A small multi-label image tagger, trained from scratch: batches of 256.
Rows from block 9 of a small multi-label image tagger, named by matrix and row number. Rows with one number belong to one neuron. Each number is 128 + 24 x the weight over its row's rms, rounded and kept within 0 to 255. All counts start at 0. Numbers have three digits each.
Before each neuron's rows are labels from the 100 images, of 14848, where the neuron reaches its highest value: "responds to" is what is common among them. Only what is clearly more common there than usual is listed. The data: photos of arthropod specimens (BIOSCAN-5M).
# fc1: MLP up (model.blocks.9.mlp.fc1.weight, 768x128), inputs 0-127
# fc2: MLP down (model.blocks.9.mlp.fc2.weight, 128x768, transposed), outputs 0-127

responds to: order Araneae; class Arachnida
fc1.221:137115105112162150146186108093116111133113197127124171115109117074160117107140133107111109150115154153170149112093106145156146142110130127094135155141121158135113158124115093097101168093083123120124135117132129141154096147141102130101097157106132188142101102104171139130155106128119156103143134160162130123110127140115149160116125118131153122125090147148119125145163178132110100095156
fc2.221:123105145111102127128152098139146131154144112154148084136151134151060120136144078151104167155108127130079125096130186113111113202147112158105113146088097121127121117110139108122132165127140074168144155176162107135142137126122109153130142140126137127110087111110141100074143159130123137133147150153142152128136104105115162140116158143175096126125160127098119122157155132144135125132113

responds to: order Lepidoptera
fc1.316:131116131129128129116135133090111169138085156099131137080134104160153148107091149079123121136154137123108169088098144138102180141114149138163140110145105119138100137139101160117152142107082119156145061126106148100144122138119168170114139165171145100121137135104132131122113095130168171115133138136093149115115157142158120152130126116103124128091093167146099117164097103110165140112137
fc2.316:142108148171148121145150117160096082120126173175107173140166126128114130105102110118142105117134112116111100110132100133096130144107124108159127139118159088119145152125093130080098104155139095115133105155113129166117122116161121129087154157131154108140159149133091103141158136132129126119099142127174093168124155122108144130141166158153121131134130116106166103059124131129182184118140

responds to: order Hemiptera
fc1.516:108111134130099130121151082119125164140106114155100161165147072116117138164140103120139144120141140178140101122135136123139118134157111104136042108129111122114102166142117119131115113114120116149161063115118166099123106139175157148153155153119089131113111137135087163119106099116138070134140116108138139158135119132127152123142114132141093142137113116117100105141157110136177101102072
fc2.516:130131120159107146137109162174108151127114133124113139107107092118161158197154126129104123168141127136164112084194168169125105070125139111139126105154137145141151096134129114122149105128161114137117155141130136131125122145063147119126163117140148120119153156122145121134117088118144103113104106161121092086119121133164159160106103178085135159124128120116158104131097118086122150136127

responds to: order Psocodea
fc1.340:131098136136142130078141113190116114106122122167113089173163118158127139115097136123149090134149131125171180111130110130110126070094141109112126122154111133108079160121108095072140135149131123128145137098106109134202111104107150116147133160130131125104141127128113128129140123125132087129194087107130160122155129122132109100101121118167115119128127128144109152156132119112101136127187
fc2.340:108154163109109164158116100100152176090121134122148095124113118119116146183078094118148121150160141156104127140113120113088116125120118106123102089126176137141083117126120140130113160117093113123162142164102101132098141132138104164116113145111099138142115174121162150111114139175121118135131095124177159125190138136146168139140153105109160124132115153095158118092150106148115153156112

responds to: class Collembola
fc1.433:130146124129123113128140132119091146149125150122123141122202078124091137122123141093124124143146110123155123121111111133104141169117144134134102166110120171120097146128097140108147120150094117108144108196099139117134099203105126093108139115143128172097107144157120133149129147111151131165135134131147126075128100128060130120176134122082136114126125091116114138146135096096177138129156
fc2.433:084135137143144109119142158086188175122138158129160136157112113168143140158141191106124140122160096136109124090103081154146133121148124138129125069124151118155135130120135113134147153125120103097122145123108077110106144113088182141133142142152113149153175074119142140147135122139098094143136148132148138123102167140115129125096109100127091143092144126165130127158140113129087109155110

responds to: order Psocodea
fc1.431:161148130145159115122162121116128160150122144137118142119182084136142127118109092085114115151104122136108131104137131073100120198176136161147090096133122107118153134121115167117150128147101102139141118135129111152154130103139116082162134119142125087119102159123112158156120184132112116144148097128099162125138150120165131124101110110126142120104115117072083096127153125121078086155145
fc2.431:097130135108132118165099134120106103119153124127105183148130154118105135126145147150113076130141140145142048100158151134151139150125145147069083108139146114161111115133139163133102147098106129101112102133160142111132126113105169139166093099134147151128143139149095114154162107117094085087167141151099110139135159169111110134113167109120128108133165141105113114159137161096153132138148

responds to: family Hybotidae
fc1.329:114100165087133103122164129086136140135142121115116124128141131160096105144098128113112098165117106154179191157115103089142133131106114104131136080157116102128139128135140088163157129077145120130120116114154184113135109130186136116132157127169120093111122124129120139145123152130151144109166138115103186133133149154122103116129100131108116115110117137147078099118158135095150088174105
fc2.329:160139123130101150093113146106136123171120119099161138111148133134142112164124161110143132145116184129183095132157110111134106148148149130096135116151065124135163092162175131134112132125082125107118144130107104092115122159141113135062081111094180126180107163096117136104126093175140138119119147144144118128137131153131151097120157119133148151120093117144144140108133100105153101117120

responds to: order Lepidoptera
fc1.511:114137144125100109110127133082114093094122107137125101129130105148117127100136132154135080131156098144151164115113125155123093132129135148113116139117115142124152133122081100123134156076084122172129132144103116127155145128111123169118072170098092088120140192157144118170128118119119125094088169101140093108140152129134128146114109134110156121160118155191112112137155104131180106103121
fc2.511:129128145117118164167153124136116148131132129137101155162103144131097135117104091078134110122128176180135123114120148127108174135180105151136146107142181153160138123137102138097111081133127089076164097095171090109109130156109103135131138095137120118130124128117175107177152128102141111093146099136154124154118082110124167127110131137117134132160111139108134116109101152106084143115156

responds to: order Diptera
fc1.77:115123137105118111117171159154132133117113122097125114159169114158124126120112093117115123149123085172130153088102089168109142133159110163107099090151105152135116121103115118154104138173133126123153121124131120118137126169165163178136073131133091079125104117163099160136126094167130136163103090118141078154135094127142156104144124119107106170098109139150091108130134139098113147149139
fc2.77:083122119115097107182156121088099144117137105103175131089150090134096130165120126111147119122132153127144120133120121118124116135113142128122106081136159133165124171130155144099112086109139128157146173156104135157125116140181131159085121121111130151107101143137136094108129117147136150116094110138166160070144160104126113123145190145121125193146129116137141096132130122129094104117090

responds to: order Lepidoptera
fc1.314:097149141070144081085154140116122171106119118129140144128130109114141125142130155120104138111188082133117158091143116121110075105127087140101106108142100116101131126133129105154163131158129111116113150139108114114149117121168079165126125152118101123091121138068097120113128121114161158114087123115174124077125116139141151121143113104129117093115156153155106097134121093112172124128163
fc2.314:149129122135107146109122101169158128120107122178150145146115103121121123130123135149159105125088149147143092143144124118109137112134127085145129193155155133115128152107085133116148150113106148129113133124178137121093105146104121091101115133132145100088112127143107116110131144118133130154162109190185102126119160135122151157112110102165139192135171081120156114083117119105117098105081

responds to: order Psocodea; family Lepidopsocidae
fc1.460:118081113157161129136134167139118194126087139163128120076160129123131135155154102101113174145118135112059134117108150103123128145130123121110106135111091094122105132131125127099174127124155093153108147117130110110164105080137133068139180112118124131133105148161143146135111117153123119110110149118107102145136121127177135141141117101135160132134108146149108134161117127126076104132189
fc2.460:141141107154134104149106108118111139133161150112152130125128131113185125110111103135142074111170129122121117130086156100115120104102170134097075118142140158158088103171167143157126082144086129148130141074146131169137128121135122180096099154118123175119136137103084119170175145140109146129140117144119151093107128130126154124146157185098082125133147131120132118148123136113116132125136

responds to: order Coleoptera
fc1.253:061134152084144113107117148119122116116120133108141148137097152144110131151112138114114091146136075165107132132083143106119091095146078122129115108124123133131130081125146075192160172135151112151149087132131144146098103121112127176092135158124096099104135144121085149133157110131126153171131148092125107127122128123113168114177138150130124125126113116171115126109180127126135111143146
fc2.253:126077127159098159155147104131104168129122161140131161129172111137126121121072143161149154112078127129116109131115167124135141135087100106108152110123120144144154152142151103131104103100121118124119136116136133116086086143148134119148138132150116097203166152100112118129164105079134157143076125119083124105150132110132083140121146101150136116137156098125105111098116135152142181104141

responds to: order Coleoptera
fc1.18:096131126124158113123105132145120105163114130123128121092118129099139112129150107131128151122133105117092111158111192137138147123163110151169142123162119131116143082124119159163121136083111125183069135146099163132119072149120116111185147105150156096117143110124137129113109147168147099143166161127100127106074126147160114131112075084108157100098127114117124111127128167122136129136163
fc2.18:117116152131141142152093126142165152115169128129117130163085134131127137131115111118130117114103151072124123136139080142118160173123149159147127148125138102145099117169141119185115092139093144080116132106175127071128166150186102157117144091124153140110127144164156127108119120117089152149106107118111126150112090156123205131142114090125101127145129130119118121126103087139135134111143

responds to: order Lepidoptera
fc1.73:111142135110136108106130140126133124149123195167126156146203139170130127124122129068094140137126108106104155129160093180138120135164098142151104113141101131101117141150108122122155144110125139165156137194126133138141121141098119079156121121125095143111143160137110106096086136118168130114139132094148120125107118127140131141125134134154124159085126099167095076151110121086129105105110
fc2.73:152115148121087131098142105113147148126129112105149101186122155117127137147140124161124130103118147166126130134102113133114095103127177113139137084154112072194117156087116144158088145159124115097142138092146117154144138160078168150124134119114111122157163097140090184157167093189101117141135151139137134152127145129138116133120123115170133127124134112131132154137155158096110139143121

responds to: class Collembola
fc1.613:133106113116140145132112075133130124177089132120094090099145119087137149161126117092090095140100127125109114140101116101138118127122127131096126150141097130108139137112135117131130131135072100145148114143130091122123121153127096135124132120113107151102099143166122152112130126119180163101166147076126132132105132149098177166154137116088184163110132137154085096157148178110174116163137
fc2.613:137086144137129112177118119126150180149154140141109126152129099126156133120151144089149109143094126127129139160110166137080150145108144105100078124116117122111109137129152099135147182121116114136099114111158122087090122129125117112125131107096089141114144141185129092095086161116170107134121169070145155147110118156172159145121134140101149159142123137146147085165137161101143130133128

responds to: family Chloropidae
fc1.488:129091109117131099108150073087129144136115097165119151125127131137111151121182140129120134129108082171123127117147144097116141073150131156146160111158130133129147136122117093132107140092117134140131129140138168090107114134219146121154119107120080098134134118224115138145107133143163133114135120127152120118121152144137150099141128127112123139121154103117144101108116177102120119166133
fc2.488:164164121077123132146112079147099147126115116110129137106142135112115124110077167119108152162151142091186138104140110116127081154131162162137131101098118122133089145129144103137205139138128116134166145108083145127146140146146098147058153138109148148125135117145154110089096151111144121143151138158138087147140148121150120132125156107137138119133135146105101150145170139167128096120149

responds to: class Arachnida
fc1.559:143114130149145152110121117114087164135119125105109189125124133106090146148135126114131112113124088119130107090120119120128160173117141107094124137128110163144134127149121109162168123110122117130128149117100147101112097151158114144157130136101100133105128123136149157178098134095213183139123128129145162103131130168116140128129094113140133058165121111118137167081136129098178103141130
fc2.559:095096137138139123139139133136151178115134153126130118112135103111144121109136171156144180157148119104125131078071129123071142118118082154103136166164131134122174109134118137169143142132156146127152153110104112149142132152158101153130112145111106129122155152114159130087125126149120127122128148157165099126103100119108123071136157072124112095125148115109113159170115161122091134135186

responds to: class Collembola
fc1.487:145134134146146162105123183136114132129146097129134119144106078121119147160115132120124142161150121142135190104108124092128092139127111132166119108150109122121118110088124133151139136170102131125133089128097130141135124196101154178155139196147094112119134127110156138130105107156122133115159136118150113113080128105145146081105122113114124124123067184095098099111154150134109126141096
fc2.487:119147101118095096174142138110103078103112134133112133124170132142122122110131126142144129114111122094131167065144131143091119088099169143169108106167134146158099120134127103131113129100170143136139134095156165125131123096121103126128149142149108101148164137179099102107151108146111164148084132143117141151132151138105085134090107138107135112167153129148134156150062144128168151099124

responds to: family Drosophilidae
fc1.713:134152128140131086099137135174096117117117124138121095143155113138117146166138134120129131132174127133090147094110109088095063100145141133110086116134121113147082145100155100168151124173108118134171113088095100156144110130127103132120145145088072147116195153106091121114121126133140122166162118100119128134119088117149114112129115116103133084159111128114148144153133120131125122173156
fc2.713:100125152127120133138169119111160138134156177151118093122153136150098117085089091127144100080093125139127146131108130158138105130126141104119117133136145071121118144094127151156093160126096114124166162105140136146079153191076131087141106141112126102141135116134146128121151154133119134140153111159142137124117171101097157133151120089120080149127171125156162154101170115125120125098126

responds to: order Hymenoptera
fc1.697:109141138090113101114171125147121119113109110136120103153132140157174150128125121137124137156130126196143167109104182075088142131099104146141071110169135122122133116062145111141105146179134131139112107105121161146148103130149147156172147140152112120142174146117116122103111089133085169146151129139138120141110132128128113119116110112114088122129086150138125124141150193135116132143151
fc2.697:083127128119130115151134141145083156142135099117140166165132119166150157106110142135159160081124138106139157109087124142108104124146119124138140088141098105139110149143112079136121126137134117104119147115112108164089131134136155126071176146128123100174135147150137052097151132169172109123102138098123114152108154123139100113107142135112134146151134135136163142132123170101084084150158

responds to: order Psocodea
fc1.738:110115102141082107133119108139129130140156127129127118130109117114127152145122132123124105111112109186164142141165125124135149123129148125118156094148144113152177140108140114146075121127116127173120114126131148139132134108152191139111087196147158116139097113114097188193120104161105113122140145119134168088128189103159135117152100134102139154150144111166142139111127180141127130155133
fc2.738:137166157126150126111115111151118122118094119127113152132155186149139124095113138118099185127127090105117126153132142150153080096136116129159151153109100121176101119114148133123151137179117150140080163137110112135158140152121095109147137109110153164132162154153136125117127194108156162138123114133073112111134161145136139149118132118100096113138127199147084144137126099134140108159144

responds to: class Arachnida; order Trombidiformes
fc1.441:133155157110144144091151142127121127102111130137121160153118064134161154116139129131126119142128120131074165095108079092150091116094141143178125125150091123118118144134101149127119142146092094158125093111118117112153147177098132150134135159116157130105116165088158136175131136172131116100142149113166127167070166133097130098104087107133140126153113154128138137137166130117103139121103
fc2.441:082140121130167104175104144162139137143171122092111168116109162147080147128133142116138176109139114127148150103125123134106105130181160140179121121166138122160090096105125102183126115124152100159127132118111136085128109119120078142145144113136054118149117152132109130089115128137111147111136130128140141173153124135158122116124114141093114126173135100161103119146111161100123109102128

responds to: order Hymenoptera
fc1.410:152111148137098110127115110113123179140121130084109088177103097142162192127151109140117122132089148152172171109115109118110101174115114192102084125102121113118104101137128094131134158101127121135147111103134127121139156104139143117122099151103136127120147122160065136150125104107088095101128172118127100155105140151158134148125099124157108147114121155129114134133161172113140144153121
fc2.410:139092154141129096134103095127098147150147145099145141145130116143141102174153128065148128126135150155115074130134134160169114132134106157110145164116143120101122104132131125125140095119140136124099197099140116102153124131102099152137131084106137100149130109146133151142140095152123133076079166148141118169170110151121146167128135126119170142132114117108134086123113149072143166143165

responds to: order Hemiptera
fc1.163:132161167129197118130098140091114103132125129110118155131122102130124137104148125124090133125123139149102146141090080146098121099070095127155128122144122151118122132109132123206128175127110138142105166111116146142120089116151139125147110173108153148107114118104115160115058136140108091125128107108109168184146144130167101136120123129113125111126089154149154114132082116123118099135109
fc2.163:162114123142116123141137101114138158123134135108127105149167136144110176145137119129072089129158143137167104153093114108107124128191179138095126094103118109128082150143163136134112146132119184128165135150139165107098130137156111103105124148142135139119114120170112151135147169158140113101082128108117152112133068112132110096134138106148128112137113169132096104165114147114182159115143

responds to: order Lepidoptera
fc1.208:140093144155119137090173090126118116112125174122094098131156086162129167111117142052114101110145129127136133109129116129116097109119128168091064137102125138105103109115128105119116211107124116122136117127126149081169142144180157106139125171112107122106148187111112126137115148085126129137151134140136159137133139140106139171129088123116122106118119144142128140141150118106130135148118
fc2.208:149103162107152068114153158138080115132135135177120169157144108110098104142189119145132134167131112138127142132146108102138112125150136109127137143099159149132122044158126163123143116153164139117076155114136168132142110130143146129134149114120086112105147153157137135142080079149149145133138101078135162145149113153120134120140092108122138139139120117123135092094140124135101165110133

responds to: family Sphaeroceridae
fc1.117:126188087126146104114173128089102210139120142112101175138127109124153134171147119118123122114123099169111119166093145119123137078126127122099137114155124133114108134118116122104103167116091098138126115127131182107131081132122146137123171142154099126115100108157112148126128112139149099150153102108117089173097114133087136121143075114109144159098123101137144115115107123110113108122149
fc2.117:146170128152118135176128149155088133140127148151159130071136108123135133099136134109127095125147158082110161172121120151136158139149103162131142148116157177121124130125135162086117098171099131095119119125126117118107108171125068103157154091169096112145086159124123103124092095117160140101120124150112115143120134153128111164091112120172150142127113145134145131125103079093115133150112

responds to: family Scatopsidae
fc1.730:140106132128150123133165139131120189139119129115120117109133101152137210139132100115122129147095123134137118174136090139129111146119137199072099142151119127138137153149128127157125169148117123127121147147130114128158145136142105104116108101083120130103139158127101142130125093110111115115125143099077132181144131127135161174161098131118096126148146107159168124180175116107121162111091
fc2.730:110103149107168116140146134158143130112152129153136163147095128155169084172135136128114149123118127166088144152104177107109117127107131078140103132131116137158125127110097131133194129145129106138058130084166103126157113114125145152113168139122122103154097102098119103113162104099155118131143153123158143132126136153123115102132149150064148124112132143163160140137167160102107140101140

responds to: order Hemiptera
fc1.149:140156140148155145112116140133106137171121161150113141131188153141129118108141085078114120159131094122081162146126116114119122142106082108165111127105087127132097149128127085134126180119125105136113151173116089113150120162175102088158118133150135136089153165153146097131095116137128162118115142094110139154114173119069126140104143120140114106108130106132101134145159097115155106110132
fc2.149:166135133153152112104113110132140138147133156103148121123118147109139186118139136112115188126153113145161159136117150112118143135135162111118130104138116089130122100173141155145122188163067125119127092145112115153170126105071124182164104140127127133162119082137101122121123132194120133118075151113136118145134157125170110146096089152102129146151129136154132141102118134113113100115117

responds to: order Diptera
fc1.382:128087109154111139128179114170111125138112123110100115122172159148119139126140093084137132094118109124094129084106123102113156113090114109110125155099120145063116143107132099123116133134104111097176113125119150151066132155136172153147118103154107157116127180127135129162134157118142105168127191131132163121147109132096163164130122128125146101144106155131166154146157122110128107138111
fc2.382:116122152068130134137122167161116074110129165133095155148129110156137140137143113160157102176137167145107126123146145103170118147135147117113141114136153100204153105138111139113114121144119130123113145161121070136120162137111134139088128096117138107133144112167118149138100062149135162130109116096099128147127141175150100125102106099178132117141146136094109137114167097139107132107127

responds to: class Arachnida
fc1.130:130154137146104108131116124129112134109106135176115121128161112086146145146212110117115104175181076120123120121115117154159117115096154109127130149148126101116153114146113128123180096145115115129110157140093098160095086123110121135130131109133135096091119145141138109146146147112196114168134172120146157122133078111151109130111102126123141102119101119132139140132116122086169133182141
fc2.130:106076144126114100079164134134123143099173179142146117115064110155138117156151145159110161110099140146094153097160115163081115160174136141143135121174135122103131128124112109140115151153133121152119135118151121113128180153138129112126182178112092114097139108121117127101121177125115124159129097118105093119118117156123163131092136135136096134119139136132149158147142109163099150144142

responds to: family Milichiidae
fc1.402:128096125127102151112131098112130168148127136102100099112115124121125117130140118126115132160131129145145160080124123095104127128061174130114129155108076134112112151100136092130115124097101116116124142142125121145158123134195168133175110183076112128126106123152155133160092115105179117131158131120141138127075170162160135089138123115119112151116073131124141126124135107130181119110117
fc2.402:116129137123117107126112109165118120075110132156097147080155136136168115128113095121112141174112179088117150140137164118095160120140160139128121200113131124124144098113146156121141123108136129109146156146119096156152103148143112078159176102124099149142125140095198133133120131122138154137157180114113106137098139151148123115136155129116137122126139136088080130135128109066112108136134

responds to: family Drosophilidae
fc1.711:072104099094110161143111089111125179169104099131086154136183118123154135159168129124145099102123135132125129131117130135135119100124139098160144084153131155101158134124112136123130130091111133196136129149097163137094126145129166143157093145157155124136084109113137168135128126112169110107115108105099162111160142153134123154123083133102155141120128168142130118104110133125077121149127
fc2.711:106123151123145082154153138151094106139121110152129155113160072104156118084167148129193144136129097123085116151151141122115097097086097144117122106107140144157117076137078129095173144142144100182160159122128147105144121146146124114137127144124119137154089113099138109120147103138146136135130181132088148137148150126125137110114112120096154125116120122101145114125114147155092102102176

responds to: class Collembola; order Entomobryomorpha; family Entomobryidae
fc1.363:150115152152138121106120134101121103148153076146106118172137111115148113145119115103122146174159117192104189121117110106102114132148128111163101136146121136133125127100145079150115135175121116099157139150130087149106116172106177175169115174147108128127145110142172118159120121158112111135114108153135115160128112123100126085111129113118126114120099140102143086091144162106110117088112
fc2.363:118130104104148073172160176114114091096156123139144136118144130134106123109140147153124114135123152129092148072138133118142103095103111119127127088134139145128093116103146142089134116133165160128094137085138141134110106121121119128110134152134085110151142128149114117108151138155122138156139136167135137128105122149099029167094121110142121136174129159202122152140112167138126136120133

responds to: family Drosophilidae
fc1.562:076123113116104146114098134145125124142120117161082140172138126152150144134131126128139113149121128126121147138090133121138156093135135099119100156205128183080150132106108099105182131156119134185092132132123141116123135104129160136105065154096134148111119157111123114162116129140109145073146077136127106107110165100138122110151119117093117122109130139165130122126101114097114118177117
fc2.562:144143124105101132161144118095127134121101131156093077135130157103087135088163150141116125112142173154162101184131123134161090130143136118103117096104099142164120108145123137117125170154107082144116082137178110139112148117127093133133126123112131155161120135123132141082126124156180100127097118103121144145137143109110181128110117162135148148142130117134157072106170144156100123109091

responds to: family Milichiidae
fc1.743:137111144117117140099105118111124182124106150142116132121141047109123099169114083123114131176135112159111141142115124089081148141100117089131095157120094126110121097108138091145163125109128113136106093131140102133172145138125156132159115168084101125119106170094162157141115128114105082125175106113160129150131165107128174098160120110148145140128100120130149117120131090126148138117119
fc2.743:156137093141149124102108148108112147097125141162117140130132131102102094164149135151099105113098175121102153118111148138093156168147163111103114139160123114127147143110130157115140106125134120118127125167139115157153084134165164123104182151094117066153127115094189117123105089120091138166153135091121094138147106121149156126119130082116167140136102152134130107161134126093103166124137

responds to: family Milichiidae
fc1.250:091161116143113108116150122132111132124119165117106079126152129111125146140154139118121118091159138161191109132115140122136109114167174113120107076132124116115117112098098118126119161160100105132163082144121153115142126110090162136142156129129138100119091123117088129132114124167128077157137088141108105117101120115148115183134108105089138147107098126110108132133144196123179164142158
fc2.250:186167099173131133145122118122113154099128109139129170130141142123136112074129073097101130118151145105121134122115136137110110132113099134148143159173153147124125135131144116149100140119126160117132132150163110153161137111094081138087131135104148172110158108130192069099125077106145143119139142179121160139119136119113148109132121111099114123110150170158134140156088110107115147144165

responds to: order Psocodea
fc1.76:086127154111094143119123152103132104138121138089109162119120096095122129176156093139136107149169094155107101158151179131135124109092121132113142085165114135138168124133123153127094148144100131168107094185132168168139125143108119152097098167134119125129089084126156156171116100134140159144106137114081105138112103085112159106130114131125164111109096101136112111105126133121135148129128
fc2.76:165127167090129114139083117167122139077138150137117112116143162095119166119082115124141099110154150080141086139158125141116167145142104154110156133096126125144081107175111153116127132092119128134136132125131108157149154148120106117154121118106119121104126172134136132150117125129107142104110148153075150117148183168131135141175090102142118103134100157113121125132107066163162115157123

responds to: order Diptera
fc1.192:068137102131120094104129173147122137109133118161086144154183128134103136123124142124127092128142106151119139108114143136132121119105141123109118096112152143126178172137161084142135150123112118089114143092111134123151115155135137091080131115145139118109116133174144157181124131144129071111122117104145126085151147087172105155072098106133118122121137141182115160159158126130103103116112
fc2.192:104135135076081141164092076123155139133110128094132117134100110117181137154116146105099095116138128133125146161134129098078120116157159128128136096129132137155102074138133126168153132137161162173125134120148132164123135129119109112122126125127128138101106131109127169155129121107199113094126092131090146132113120164144174154151141132097118121094120136102171131121100159133107126174168

responds to: order Diptera
fc1.417:107129117166148146138120115135123138154119143136115119120121126182140134101145106110105125115153145165125118166127139092125137076117130113120129136139128197107184147095127131106148135090145125118119043130161154109093131160132111158107080112145134140138115136133096149154109148168130109105150129115110075133159097115120109190126080127119149103118130139092151094112164146124157126108129
fc2.417:147154110143133105124138140137116124147121144160167134089196095115131116072100105135143104125150133141130120110058107145083114134078110143141120076114086164125139154154153109161169150150146140158159127130104142149120125104194105155118111135120114140122096121116105145123134077166116157142096139122122150141139140142122143138116113162140120142115128121151150157102120115132189120099108

responds to: order Psocodea
fc1.212:147083091128142143128163105158113138143113144136106108134156160121104130160173153140132138162120109142125150128123094117107089160120073158140116151130098137115075115128127123097166117131117121140170106110104106131144103089086150114163150156125068132113131141100129137112120149108086138116121105103113126125140124061161112154096172124143139112111083132140123098137121165123110070147156
fc2.212:118147141135127126148110171094138163150086161134097115121108110112129188145070124132122155120124091125062147122142111133132113081106120130107089142164121142104119166115120140129151116128103136090146161129122129146106097137100152142118092119144133133109106103124144173119159165155168105137126131185170086118152086151170112105116117144147148155145151123136112145101123091103148126114158

responds to: order Lepidoptera
fc1.160:125130100116155144146160077125114146149103175099100141124121127142140154176154109126137159098177120158117083108100111133118118095118108128117109117103129157113135144128103143099117158098119106164131070112125120155096127148166189125139150173112134143132115127132102142162101129095144105137101187100120150091129110124090180137111105116106121106139133108138161107122113161136135119174101
fc2.160:140114145127106137120146158155093130134129137120133117082126111138142148117163129166128122111162101131138138138158134138125076087190161163122131132127108119122090146129120126173181126137076186115177125151129113146132113142135109155163131068162129161146118158114119128089121117150151147146103135121094132092136111179128081097134102121129098108145124154109113131107124158169150139088125

responds to: order Hymenoptera
fc1.243:103103186144130093123147183114082126120087158104125144089124111159120118131136146111102128155114116139154142104086122094137187173142118128095132170115121099120121159100142089123142123136129106128099138136126180095167119095164081107112113155148122136116114183178115107121143127113190146127120130137100129103085113117148125119144133116121085121135116159128163123141148143124131123127128
fc2.243:147118116112140133174095158151116141142134150142153164139118098112102095150133199170140133081117115096163150113121117163118141053130113137135113134119126146127141122133144150130147111122122149164139168112099115099124106163140139150146143111138140139101133109144164122106129143100153149164152113136102130166107146155158069105115087089101102116130143112154115109120069153136087123146155

responds to: family Scatopsidae
fc1.416:098104084143135115116130108135110142136102141152111080157136101092138160126171136074117114128115102161151139180103086116161126068136126120063098137117118107102116147147117112121150158131106117114145116118149092097182127158124157108099089149112112144122122131133131143136100128127134100133125163136138139153113130097118135159126107111124131110101125155163117119197181129101157108155109
fc2.416:117078160136138081149119130161142122117128108163146117145159119143154083116173141121111114133148158144119158140148154120107131149120121132098100123130145112121104154125115141138118119146127187124101121140173094102135118097119156110136137121118146108091135149143117116106105132108171137083166124094104150140140139152180138150148163145105116111063062131162140115097129183120117167159146

responds to: class Arachnida
fc1.66:096147103116143139148110147168101123144101095108110141168188111127150117114146137127085106124144112145137093115114150091138120090098080142160141153132106132126158136140106140144144122082068118126138118162081128119148101126147129128149108118126137115109130141105152124085073123172174124150126136110152152150102116137134123131108110106097179136146100187105127111110107121077148132162126
fc2.66:123107125136160098130161134154124099145141136153146070191145148124106142156115117130142139128065180168133128088131071156105133137174148147124105101098145147151142140091103123128166138116134143132095104128132108100131098134158160094146149127145134133071106127144072123141152129177136131143103112155086131145150093146129166128169117115136121138108100149143113148139144126133126113148105

responds to: order Diptera
fc1.737:115093203128171105115113124149127115143130141132124156196154133101133124157143102081128098103112131115072146138117140164128096153150067138124108120179090111131119103138117151146108118087113124134099130112108147101151108139097144133157148115145112183114134148110119106119119174120172167163140134120090125122135132125146105139137122142141127096140119146159124114144111127085145083103142
fc2.737:114138153147096102097145119129139121118134107103114164121091103157111165136076138162122106095135144141138131136122125125103075112174125173135153163119158147117143154112111120156139127152161173115144150094173156097076133154113174130119129103098128090130123116158160127129105109117126146163134203121103158149101091126128138095084144129147119118143105115107120159119121173149141141135126

responds to: family Milichiidae
fc1.578:108128140109131101117086129120113095122113139116102110138132104158082154132136060103116128090068093133098138121125125135133098146168102143129161126138113150115111144077116121130118161149124089158145126142135116092115106111097071149155127133123135108108144136203127149153107127181164156158116174094118106097141149103084151150128122109106113137126150136150124131144157127147162146121135
fc2.578:136120084123140124134108102129128161076151119141173109092105137139152105162173131116139100147129132147148141114123164101136171122142127174145147133142113105147093121159137075135131142132143092118147105138158123157177117134135120161126125135154137122132115130098133125118100096109124103096084113147105161100142086121163197154171134149094123155076096125131134113137134132102074158139114